python train.py --arch="conformer" --model="sound classifier" --dataset="synthesized solo parts of chorales (CocoChorales)" --train_examples=39062 --gain_aug_db=10 --noise_aug=0.002 --n_mels=80 --hop_length=160 --input="mfcc" --spec_augment=true --win_length=512 --targets=["instrument"] --num_classes=13 --norm="rmsnorm" --activation="gelu" --mlp_ratio=4 --head_dim=32 --fused_qkv=true --qk_norm=false --inner_norm=false --moe="expert_choice" --num_experts=16 --moe_every=2 --expert_mlp_ratio=0.5 --experts_per_token=2 --shared_expert=false --subsampling=2 --layers=6 --width=160 --positions="learned" --kernel_size=9 --mixing="cutmix" --loss="cross_entropy" --residual_init="none" --optimizer="adamw" --lr=0.0017 --beta1=0.9 --beta2=0.95 --eps=1e-08 --steps=11400 --batch_size=512 --epochs=149.4 --lr_schedule="poly" --final_lr_fraction=0 --warmup_steps=2280 --weight_decay=0.0
Rows from block 3 of a small sound classifier, named by matrix and row number. Rows with one number within an expert belong to one neuron, the router's apart. Each number is 128 + 24 x the weight over its row's rms, rounded and kept within 0 to 255. All counts start at 0.
After each expert's rows are labels from the 100 clips, of 14848, where the router gives the expert most weight on average: "peak on" is the class under the peak; "strongest on" is what is common among them. Only what is clearly more common there than usual is listed. The data: synthesized solo parts of chorales (CocoChorales).
# router: router (model.blocks.3.mlp.router.weight, 16x160), inputs 0-159
# up: expert up (model.blocks.3.mlp.up, 16x80x160), inputs 0-159
# down: expert down (model.blocks.3.mlp.down, 16x160x80, transposed), outputs 0-159

# expert 10
router.10 [121 115 168 155 154 164 137 139 104 168  99 143  90  68 116 139 171 162 115 153 130  98  87 161 125 120 101 141 129 122 101 128 158 127 107 106 139 169 118  93 138 104  85 137 124  95 118 137 120 173 117  99 123 124 138 127 131 126 124 141 111 160 115 108  77 148 106  95 124 107 107 125 116 180 137  99 109 122 119 142  97 120  89 129 111 117 176 111  89 112 179  96 188 144 100 102 173 129 125 148 126 113 129 133 124 150 113 131 101 112  99 140 156 138  99 142 124  89  94 118 102 144 121 140 110 105 107  86 142 134 115 151 113 167 113 125 149 125 127 126 141 132 155 118 101 121 167 131 138 167  92 110  92 128 117 119 179 153 143 109]
up.13 [105 113 139 125 125 105 109 160  84 101  90 186 151 145 144 143 138 118 114 127 103 132 110 139 120 133 126 124 125 167 139 175 119 142 127  95 178  75 130 121 149 108 167 161 142 126 147 120 116  80 159 120 129 148  97 124  83 128 123 133 101 104 121 135 164 103 122 139 102 121 129 115 126 136  85 132 134 139 141 115 138 138 133 118 130 107  81 181 158 110 143 149 124 144 102 132  65 130 113 161 151 160 133  71 145 146 147 109  92 129 146 108 123 145 150 123  71 123 107 170  79 135  86  90 122 117 132 110 153  99 150 121 172 114 125 107 149 117 138 132 169 101 146 155 148 133 152 155 161 100 162 146 157 122 104 119 125 108 145 126]
down.13 [119 134 113 134 110 128 131 135 142 114  99 119 146 124  94 148 119 110 148 159  95 132 121 119 152 130  98  83 140 149 114 142 131 151 117 130  98 114 137 154 116  63 113 139 155 126 137 118 160 131 109 137 135 167 116 139 100 108 123 121 119 155 140 162 114 150 133 156 121 151  80 127 125 140  92 137 138 100 118 126 204 124 123 144 101 185 141  87 151 146 136 123 149  61 122 147 133 125 124 120 133 167 107 149 117 145 120 175 154 111 120 133 121 158  90  78 127 129 120 152 105 136 130 139 168 155 118 124 129 151 165 131  94  83 160 133 118 135 148 120 148 145 116 149 162 168 154 142  60  75 136 104 180 147  82 117 125 102 118 129]
up.14 [142 133 108 174 126  57 113 133 128  95  94 136 132 148 140 147 130 124 137  93 136 126 139 122 110 118 150  91 141 161 130 153 128  98  99  98 127  74 130 106 142 147 171 116 112 106 131 121  96  91 161  87 136 136 118  87 103 116 136 131 119 137 158 152 144 158 183  94 150 109 136 127 155 113 126 124 145 119 134 135 147 117  93  96 123 124 106 154 174 135 101 114  85 163 143  92 120 123 125 133 104 142 112 112 123 119 117 143 138 128  98 111 125 136 113 149  98 147 141 169  88 157 124 113 164  87 153 113 104 124 175  98 116 112 142 182 117 130  96 164 147 100 132 112 141 130  86  94 114 166 143  75 119 144 132 127 115 156 183 139]
down.14 [107 169 140 106 101 162 119 151 113 120 182  96 144 152 103 159 161 104 122 105 177 111 119 179 146 107  87 139 136 158 128 145 107 129 139 134 113 121  98 143 134 147 121 146  89 147  76 114 103 157 152 117 121 129  86 178  76 108 123 164 123 128 153 119 152 104 123 160  84 123 127 138 110 122 130 128 131 137 125 130 110 146 119  94 172 145 111 186  99  99 117 123 128 150 109 123  80 104 141 115 125 146 150 119 115 103  94 142 123 120 157 109 134 132 119  84 136 133 141 118 102 147  91 106 175 131  99  91 134 120 148 135 117 162 113 144 106 128  97 146 121  97 125 185 138 130  93 133 125  78 153  97 139 123 125 121 109  82 104 149]
peak on: silence
strongest on: double bass; note G#3; note A#3

# expert 8
router.8 [107 153  87 137 159 167 102 110 135 139 137 132 139  84 162 118 114 165 129 118 129 110 127 161 155 152 118 104 118 133 140 156 115 139  83  91 118 139 124 127 167 116 104 111 105 125 102 110 163  74 131 101 141 120 145 114 114 135 123 128 117 126 141 163 107 125 145 127 142 149 147  96  97  78 123 172 173 127 123 122 153  93 129 163 126 129 160  92 119 144 110 135  70 113  92 165 168 173 128  89 115  79 124 158 139 140 144 146 166 134 160 117 117 125 103 112 148 165 143 118 102 137 102 112 110 113 109 169  78 100 142 130 127  89 137 161  85 137  98 106 130 124 130  79 146 126 121 166 136 110 105 101 128 133 111 115 167 113 159 120]
up.13 [139 103 142 133 119 115 141 156 135 127 168 109  96 128 107 143 103 113 158  93 108 149 135 159 104 120 109 167 173 167 192 107 121 138 120 134 166 121 119 126 117 167 200 115 147 126 128 142 128  98 144 111 137 111 143 143 129  95 174 123 135 147 125 105  95 102 110  61 110  96 112 173 119 124  78  80 154 156 143 154 113 155 144 129 188 146 115 164 108 118 131 132 123 132 143 130 121 152 124 129 115 136 137  92 149 122 148  99  92 115 115 147 133 143 151 124 139 126 118 104 156 133 142 114 138 110 108 142 106 130 160 133 112 111 139 143 130 143  99 147 142 141 105 133 105 153  68  60 135 139 140 129  81 127 105 129 112  95  88 142]
down.13 [133  68 113  91 146 113 133 111  98 150  98 136 160 130 116 136 120 125 123 113 126 132 184 159 122 155 115 143  87 136 148 143 156 118 160 141 136 123 115 142 103 142 158 115  61  73 129 152 123  79 127 157 158 122 140 158 158 156 128 118 123 156 159 117  86 140 130 104 121  90 142 142 108  79 118 126 115 140 133 160 118 154 146 120 131 142 176  66 138 157 127  89 137 109 150 113 141 103 130 127 142 157 106 132 119 100 154 131 174 107 148 121 109 152 131 155 149 180 104 106 130 118 106 113  98 126 103 149 150 144 141 151 127 152 104 164 156 125 106 134 139 119 171  84 118 111 138 154 134 135  94  94 139 131 109 120 184 153 147 138]
up.14 [119 117 150  82 106  95 137 115 146 147 148 103  93 154 110 114  79 145 151  89 118 104 137  63 124  99 173 197 132 169 147  87  80  96 151 111 104 121 122 104 126 147 182 133 157 142 129 135 139 109 112  91 122  95 137 126  86 148 135 136 123 148  97 133 139 159 106 113  90  90 126 166 122 124 136 112 158 179 135 164 134 144 151 110 103 110 119 157 136 126  87  87 118 111 158 114 149 131  93 116 143 135 174 153 144 113 127 126 117 112 129 122 128 105 136 128 137 102 115 106 129 167 118  89 181 133 123 124 112 126 127 115 139 140 135 124 135 125 111 169 157 129 135 151 142 124 122 138 127 155 142 136  82 144 120 127 100  86  96 156]
down.14 [140 126  91 155 146 154  93 134 130 147 144 171 139  89 160 151 149 127 118 132 114 127  96 154 156 144 120 140 137 151 119 140 182 112 108 148 120 122 142 121 104 124  91 145 117 142  91 141 134 103 159 160 127 124 113 124 129 135 116 117 164 133 142 129 158 129 146 144 145 159 141 131 126  83 111 164 130 108  96 130 188 117 148 129 132 118 115 108 101 159 196 135 141 126 107 128 129 125 154 118 169 138 137 109  82  76 147 154 172 121 141  98 174 148  90 122 126 130 109 135 121  49 100 143 151 124 142 161  92 126 123 139 124 141 137 152 114 103 165 126 134  93 111 123 164 161 117 119 125 128 111 144 190 139 172 156 172 164 126 137]
peak on: D#4
strongest on: viola; note F4; note D#4; note G4

# expert 2
router.2 [157 131 154 166 161 139 103  95 142 106 134 162 103 128 139 142 128 112 111 101 134 106  84 137 124  93 147 138 162 139 103 130 136 147 105  72 145 106 122 151 129 134  99 120 102 126 139 160 167 107 156 147 170 148 128  99 148  90 109 123 144  96 102 159  97 132 135 161 150 136  84 160 139 137  85  96 137 140 157 181 143 141 113 143 144 135  84 117 168 134 156 113 138  95 129 117 147  85 126 157 121 132  96  94 130 104 168 121  87 156 124 149 100 146 122 131  92  89  91 106 100 131 114 108 125 120 156 128 124  99 125 152 159  83 146 105  97 156 119 160 130 106 159 111 132 161 123  82 107 117 119 163 141 109 109 120 130 104 140  86]
up.9 [140 166 153 142 147 116 105  94 161  99 131 166 130 155 144 121  70 137 129 118 119 127  92 151 119  89 132  88 162 123 134 173 148  92 134  93 130 106 121 159 105  92 113 156  81 123 108 165 163 111 179 151 162 117 110 135 108  91 107 116 120 141 122 154 104  99 184 120 128 148 115 154 156 154  98 108 107 145 160 150 149 121 144 158 112 127 112 147 159 150 153 103 155 144  93 129 145 119 124 146 159 151 113  92 141 136 159 149 130 137 126 123 104 163 149 131 109 111 106 149  89 143 127  99 140 141 146 142  87 144 165 105 129  91 166 106 130 152 154 135 153  94 142 166 149 158 120 127 122 120 154 155 146  92 102 113 148 108 117  91]
down.9 [145 127 136 137 139  99 129 126 164  78 100  89 162 127 145 162 140 164 163 112 156 125 112 146 125 175 133 106 115  95 125 150 140  82 115 176 124 119 113 170 135 146 102 118 104 109 120 142 148 150 108 137 106  94 138 124  94 110 109 125 102 154 164 137 130 115 109 119 115 133 108 147 119 130 138 114 135  87 124 159 195 153 169 132 110 130 139 118 127 104 160 123 124 142 103 127 109 141 106 114 124 163 141 150  96 103 110 155  84 113 154  92 134 164  96 146 116  90 110 126 100 111 120 104 134 156 109 154  83 150 130 171 163  91 134 159 161 117 153 119 138 136 148 115 139 132 107  93 179  73 180 141 134 146 116 132 123 149 153  93]
up.10 [ 86  81  88 110 108 117 169 129 126 148 112 111 125 155 112  63 167 140  92  95 113 136 154  86 124  93 124 125 113 125 144 153 111 143 119 104 177 123  99 104 124 125 138 131 134 125 103 125 122 116  90  80 141 105 110 116 108 140 161 131 143 120 172 125 143 141 155  97 136  84 121 108  90 109 162 180 136 149 127 126 126 158 115  97 119 109 128 125 121 108 128 141 110 147 111 118 150 119 180 138 144  95 153 156 120  92 102 142  97 138 148 128 119 121 117 148 129 160 130 143 127 129 120 116 150 121  92  73 112 103 131 177 133 166 106 191  88  94 117 131 117 113 124  88 149  82 100 154 152 129 125  81 103 127 144 112 121 127 118 116]
down.10 [168  85 110 135 143 136  69 113 104 144 143 129 171 123  99 125 120  97  85 152 137 116 170 144 135 105 151 152  77 148 157 120 148 113 163 138 128 101 134 181 128 152 125 134 122 105 138 101 152 143 139 130 121 113 154 146 100 114 142 100 102 135  92 128 147 122 152 139 134  82 154 118  97 113 188 173 124 117 114 137  82 118 124 125 172 139 145 121 173 154 131 121 133 130 117 125 158 132 104 134 116 151 128 107 111  84 136 119 161 148  84 117 163 153 117  74  54 125  90 149 122 124 120 106 128 142 112 174 120 137 151 116 134 153 111 120 133 132 136 140 121 135 163 116 115 117  75 128 123 159 113 164 156  90 108 125 123 125 151 148]
peak on: silence
strongest on: saxophone; note G#4; note A#4; note A4

# expert 0
router.0 [103 118  79 115  88 129 107 137 120  89 118 152 100 105 113 149 137 159 128 139 161 134 157 153  86 138 145  89 121 131 164 166 170 133 108 160 134 135  92 150 131 112 132 161 125 154  91 140  94 140 119 131 133 121 111 124 104  98 155 146  79 130 175 116 138 169  95 134 120 134 114 132 115 105 141 134 146 129 102  96 113 123 104 127  86 106 130  80  85  98 107 142  63 141 123 144 116 121 134 121 106 131 144 151 126 155 122 101 140 135 159 107 123 156 107 110  97 101  95 129 129 136 133  72 125 119 137 173 139 147 151  90 123 151  91 195 122 135 138 143 101 149 174 105 103 118 116 166 143 172 134  99 141 125 133 155 135 104 112 140]
up.5 [ 59 116  90 117 147 133 152 151 113 112 116  86 104 160 103 137 108 111  63 106 131  90 116 115 112 118  95 116 133 135 130 111 119 174 151 144 152 126 129  96 165 115 100 171 163  90  95 155 120 118  96 111 144 130 125 124 135 145 114  97 157 109 129 105 153  95 163 137 125 132 131 130 142 121 122 160  98 136 131 138 170 151 151 154 140 126 157 129 167 111 122 121 125 150 117 165 124  79 119 123 130 121 134 190 119 121 131 141 136 112 134 132 122 159 151 148 179 146 129 132 119 145 107 157 124  80 116 123 141  99  88 182 145 136 123 105 194 125 129  98 111 120 137 143 141 124 153 150 117 105  79 125 162 106 167 100 112 137 152 151]
down.5 [151 103 128 125 135 115 154 152 155 130 138 132 132 118 111 112 154 143 115 126 121 157 158 130  93 134 136 110 158 110 136 129 152 128 118  80 132 140 122 143 113 165 114  84 105 181 133 115 115 109 106 159 132 107 120 119 153 138 164  68 122 133 155  66 116 150 137 123 133 125 136 106 113 113 137 151 185  84  95 119 127  88 132 148 128 150 136 109 141 118 120 183  86 133 109 140  89 158  86  73 119 109 110 152 127 103 166 132  83 105 100 100 148 137 105 137 123 117  87 127 115  99 122 133  61 147 116 147 107 121 111 154 140 112 157 174 131 116 112 127 125 154 108 107 146 138 121 101 136  52 132 147 145 157 144  97 139 130 114 143]
up.6 [156 119  93 150 119 138 119 135  89 132 117 107 130 149 119 127 137 151 119 137 129 146 151 151 135 158 145 122 126 107 156 131 141  98 147 144 103 156  92 105 120 118 126 146 109 147 106 109 101 150 183 108 115 108 135 143 117  92 159 149 115  99 151 176 102 169  91 120  85  51 126  89 110 106 114 160 142 105 130 114 113  89 130  96 108 141 124 104 115 164 115 162 100 140 127 148 130 144 117 119 125  83 125 144 116 133 159 135 141 148 149 154 121  97 100 100 112 131  89 107 163 104 163 103 148 106 138 110 150 134 142  98 126 130 130 156 112 144  85 174  92 141 144 142 144 118  77 173 110 177 139 134  87 115 127 173 146  86 110 108]
down.6 [138 130 159 128 132 145  94 125 101  76 108  93 137 115 122 119 131 137 115 161 178 124 165 123 122 209 132 141 171 116 160 126 168 132 133 174  90 115 123 131 136 153 104 148 133 163 158 131 114 151 145 122 142 135 136 132 107 102 121 131 111 127 153 147  89 159  96 103  88 142 106 136 110 109 115 142 104 112  82 104 160 121 103  88  93 135 132 100  92 129 128 139 129 160 127 145  96 198 116  96 122 115 142 151  82 156 137 144  98 167 137 130 143 140  90 137 116 126 104 158 102  95 111 130  81 162 144 145 132 119 109 140 188 107 106 160 124 102 143 131 122 158 121 128  91  99 106 114 153 104 153 130 125 140 127 122 132 114 113 141]
peak on: A#4
strongest on: horn; note A#4; note C5; note B4

# expert 5
router.5 [115 142 113  90 133 132 112 129 114 140 117 135 120 126 132 136 152 108 111 182 104 130 154 154 155 121  99 145 155  84 147 115 149 113 165 173  84 112 162 146  89 140 106 121 107 163  76 133  90 126 128 124 137 135 135 126 138 153 146 176 143 101 105 132 128 168 151 118 144 149 168 112 152 148 148 106 123 101 142  79 102 103 106 143 101 129  95 147 116 104 111 157 107 140 110 154 154 172 132  99 149 104 115 155 146 153 131 143 146 134 149 114 129  93  97 147 107 103 118  96 147 138 164 106 161 102 133 121 170 132  86 124 172 145 123 118 128 165 167 107 103 133 157 121  93 159 161 166 118 124 142 149 161  90 115 133 162 137  92  91]
up.19 [178 133 107 137  96 129 103 138 126  94 132  82 109 140 130 144 110 134 101 152 159 107 132 140 142 135 142 118 159 134 143 164 142 106 155 125 148 147  93 123 136 127 147 132 128 136 133 124 137 130 168 104 137 140 126 144 124 136 164 155 113 107 173 164 119 144 115 109 109  73 133 119  65  95 123 210 117 137 109 134 160 119 141 112  96 147 133  96 117 123 111 164  73 119  95 118 145 162 144  90 119  97 130 163 130 119 138 155 156 159 120 128 145 140  90 133 149 164  95 111  93 125 124 130 108  97 107 129 122 154 114 128 153 177 127 134 161 110 149 180  98 141 145 165  97 129 104 158 123 144 131  72 140 160 143 135 166  96 122 138]
down.19 [155 100 129 161 155 141 113 136 164  73 144 102 156 139 102 138  81 139 131  88 135 134 115 137 111 189 166 143 125 142 160  97 120 120 116 121 149 108 118 171 124 161 140  59  89 163 100  98  93 131 136 130 138 115 121  93 111 122 126  98 117 107 142 123  88 130 102  73 139 130 119 148 134  95 138 120 115  92  77 124 140 142 111 143 130 102 138 115 123 125 146 139  97 173 134 108 126 144 102 104 146 155 109 104 115 156 133 149 111 159 155  95 190 139  97 140 148 122  76 130 129 109 155 130  87 168 139 132 108 137 126 146 145 113 122 155 155 120 120 134 147 119 127 138 101 122 117  96 128 109 133 147 167 177 114  92 147 115 131 157]
up.20 [157 133 115 118 129 104 133 168 143 138 142 129 160 158 114 168 112 132 119 131  88 138 122 136  99 136 157 119 127 149 115 125  82 169 115 116 150  99 120 147 118 113 141 147 147 101 162 124 104 131 132  84 144 134 105 126 145 102 157 117 179 123  89  85 124 112 151 136 119 122 108 134 139 100 126 145 125 145 185 164 139 148  78 106 101 194 131 139 181 124 154 150 120 122 127 140 118 119  97  98 172 119 137 126 110 112 143 151 144 130 151 146 140 122 153 100 126 148 163 142 144 157 108  77 138 112 107 157  92 116 120 184 113 143 117 159  79 140 119 147 113 112  95 128 142 101  90 127 100 105  82  57 114 141 131 131 116 120 162 149]
down.20 [138 141 115 155 141 114 121 134 113  90 170 114 141 134 156 139 155 172 165  92  93 141 167  85  95 130 149 152 155 153  95 151 134 109 140 128 109 155 118  85 100 107 145 113 126 146  84 129 133 144 123 101 123 109  73 124 120 131 165 145 113 106 124 139 159 130 119 165 131 140 122 112 102 125 137 126 135 105 144 128 127 110 118 131 143 145 189 154 110 150 103 125 135 124 189 160 149  88 148  76 130 142 159 169 126 136 118  63 118  99 132 141 127 133 134 125 107 141 157 149 148  62 115 133 124 135 131 105 109 123 122 184 151 124 189 137 144 142 121 116 153 134  96 109 105 117  98 101 143 164  99  95 129 134 116 140 116 163  94 135]
peak on: silence
strongest on: horn

# expert 11
router.11 [122 119 129 103 108 141 128 157 116 171  96 140 132 145 106 149 126  97 121 150 145  86 107 124 117  96 166 151 142  82  82 110 104 160 141 137 118 151 166 168 134 146 107 121  91 135 150 109  97 114 109 147  90 121 167 119 147 138 122 112 169 155 109 130 103 104 147 119 180 118 163 111 114 168 113 145 117 174 159 145 119 119 103 149 119 142 102 141  98 124 114 105 175  96 163 115 162  96 168  94  81 140 101 119 127 126 121 138 120 139 123 151 137 130 136 153  93 163 110 149 126 143 136 153 111 167  98  93 124 150  88 127  86 149 138 145 104  90 129 164 156 138 138  84 126 113 127 138 125 138  98 179 133 117  92 150 142 141 163 122]
up.13 [132 112 178 128 153 149 139 104 179 133 117 102 102 135 104 116 174  76 187 141 107  90 137 120 135 117 142  98 167 105 102 108 102 158 158 154  91 110 132 134 114 122 116 133 111 144 138 182 106 165 123 185  97 145 125 130 161 132 116 125 110 127 120 151 108 113 120 155 143 119 134 117 108 151  99  88 139 122 135 156 107 122 159  81 117 136 145  96 158 101 118  85 165 139 129 114 124  86 136 110 106 127 143 149 178 155 139 111 109 168 109 174 113 123 139 135 161 164 149 110 151 160 162 149 105 131 109 117 173 153 113 111 122 153 121 104 161 142 136 135 175 119 124 152 125 120 159 142 110 123  99 162 112 114 134 114 112 116 109 110]
down.13 [169 108 160 134 137 116 129 123 155  99 130 154 160  86 132 131 136 130 137 130 138 189 139 115 121 153 160 100  70 112 136 146 148 144 142 163 135 111 102 130 127 148  65 129 103 105 135  72 161 162 119 171 127 130 114 133 115 114 122 145 126 178 102 149 116 138 113 126 142 171 130 137 141 124  96 135 113 105 130  66 150 121 105 143 161 113 117 128 111 138 150 125 137 108 111 134 146 152 128 107 134 165 124 120 128 133 121 160 137 117 138  82 154 171 132 145 132 106  79 107 141 100 106 117 121 180 127 125 128 108 158 170 137 116 149 113 190 143 104  95 144 162 175 110 142 128 133  96 188 139 140 152 163 142 128 137 149 148 109 157]
up.14 [126 106 132 166  97  92 117 128 103 111 155 113 167  90 122 152 118  89 118  85 156 134 121 120 152 152 121 134 132 159 152 148 150 157 123 133 119 186 103  84 157 127 159  82 126 114 121 154 154 134 149  81 120 136 115 105 121  90 132 143 113 155 124 121 104 143 118 162 107  82  90 129 133 175 165 134 152 122 114 147 145  99  93 124 116 159 105 177 147 105 118 112 102 142 127 158 139 165 122  98 140 107 150 108 117 124 110 133 158 143 125 148 129 182 166  95 120 129 187 145 155 141  95  92 134 117 107 150 136 143 134 113 141 135 141 134  86 132 113  97 140  76 137 127 128 101 128  92 134 139 163 131 123 136 126 121 169 151 168 165]
down.14 [131  99  93 129  87 127  76 156 126 115 167 130 117 151 143 129 160 131 105 128  91 115  95 108  92 110 152 108 160 155 138  89 120 120 101 164 115 117 108 130 117 113 143 126 170  99 145 133 169 127 155  96 116 134 104 163 124 140 117  95 110 125 115 141 153 108 132 130 112  92 150 128 129 124 136 133 119 153 171 117 107 124 121 132 174 138 108 106 139  98 129 146 184 108  94  65  60 155 144  99 128 127  82 152 142 156 140 127  94 146 139 143 103 115 145 135 109 153 157 161 109 124 128 185 115  76  90 144 138 137 131 120 129 132 122 139 105  87 149 141 126 102 149 128  88 158 116 139 127 111 108 173 117 127 145 126  69 137 134 110]
peak on: silence
strongest on: flute; tuba; note C#5

# expert 12
router.12 [134 122 163 109 135 176 113 102 109 112 114 114 104 114 172 103 137  66 159 164 137 130 129 136 157 133 116  98  98  93  77 164 127 150 163 132 108 117 130 120 118  68  92 140 129 156 114 115 122 150 125 163 135 140 114 134 150 123  99 179 145 114 142 126 154 103 136 147 151 132 138 128 128 159 121 103  91 107 133  91 151 142 148 111 133 118 130 106 106 113 148 112 196 129 110 148 152 138 111 161 117 144 130 161 140 182 145 132 152 118 151 109 157 138 139 149 138 131 145 157 135 140 166 170 131 172 150 115 181 128 139 110 132 170 113  87 131 150 132 122 122 155 161 147 112 126 180 177 109 139 133 153 136 156 167 138 139 141  94 138]
up.9 [104 164 122 126 125 123 172 159 147 135 185 122 110 128 104 170 118 164  94 109 156 110 133 117 124 154 122 156 113 181 170 121  90 137  98 108 121 117 137 134 113 188 204 119 132 113 123 112 121 112 139  96 161 137 162 112 115  84 137 117 114 154 125 128 125 143 121 110 138 108 137 126 124 111 126 132 142 144 117 163 135 102 110  98 124 130 168 133 115 182 148 116 139 172 191  81 151 136 139  72 157 103 126 103 115 100 117 120 130 155 164 106 133  93 143 150 161 112 138  89 140 124 116 113 136 101 138 142 116 105  99 134 114 111 145 143 101 136 106 126 106 123  89 118 119 124 100 108  94 122 154  97 122  96 122  98 137  96 155  91]
down.9 [160 137 164 125 159 136 132 119 158 126 141 119 102 137 125 114  81 163 147 131 130 147  93 136 136 110 106 155 105 142 128 137 116  90 158 135  87 176 147 114  84 127 105 124 139 140 113 117 128 143 123 177 154 135 143 105 141 147  72 142 155 125  77 131 136  85 111 150 146 166 141 164 122 124 104  77 137 114 142 127 173 105 159 114 148 101 142 122 127 137 153 111 137  75 153 115 125 165 109 141 112 176 128 138 134  80 115 119 117 107 151  94 157 140 117 101 114 117 110 107 122 136 149 137 127 164 170 124 122 133 117 160 158 152 192 129 151 119 164 123 135 153 116 101 118  90 134 137 149 166 105  89 157 180 130 134 172 135 148 116]
up.10 [120 134 116 127 110  96 126 127 126 117 194 106 117 156 103 166  83 126 100 104 127 131 134 135  92 144 133 160 147 184 179 122  99 110 107 110 122 109 106 120 143 169 154 122 109 105 177 157 116 110 167  90 139 139 141 102 117 125 142  84 121 127 121 153 122 138 118 130 123  99 100 130 121  87 120 149 141 121 124 154 102 123 103 164 145 140  86 106 149 149 141 153  94 154 118 120 118 148 122  71 158 107 106 131 126  84 102 118 135 147 138 178 115 118 113 143 142 139 150 115 125 115 109 111 106 101 110 153  95 140 122 156 108  82 138 183 113  80  97 168  99  96 109 110 133 136  73 121 114 146 144 110 110  88  91 139 127 114 146 134]
down.10 [161 146 120 144 136  90 111  95 114 172  96 133 121 158 139 135 168 121 122 156 128 143 134 132 125 157 124  72  99 103 136 146 158  89 119 187 127 116 120 100 120  89 114 118 118 147 122 151  93 139 134  96  92 138 119 143 105 157  98 105 143 106 161  99 123 157 148 115 118 143 143 104 159  66 116 129 145 126  77 132 126 105 139 112  84 130  97 158 126 102 111  92 104  82 129 107 126 122 155 146 122 116 107 136 137 156 136 179 132 107 140 110 185 153  91 125 171 119 160 190 121 124 123 130 151 149 180 163 134 144 124 110 133 101 139 126 150 137 126 169 126 154 131 133 167 143 142 111 130 116 161 136 144 139 109 140  89 147 147 121]
peak on: silence
strongest on: violin; horn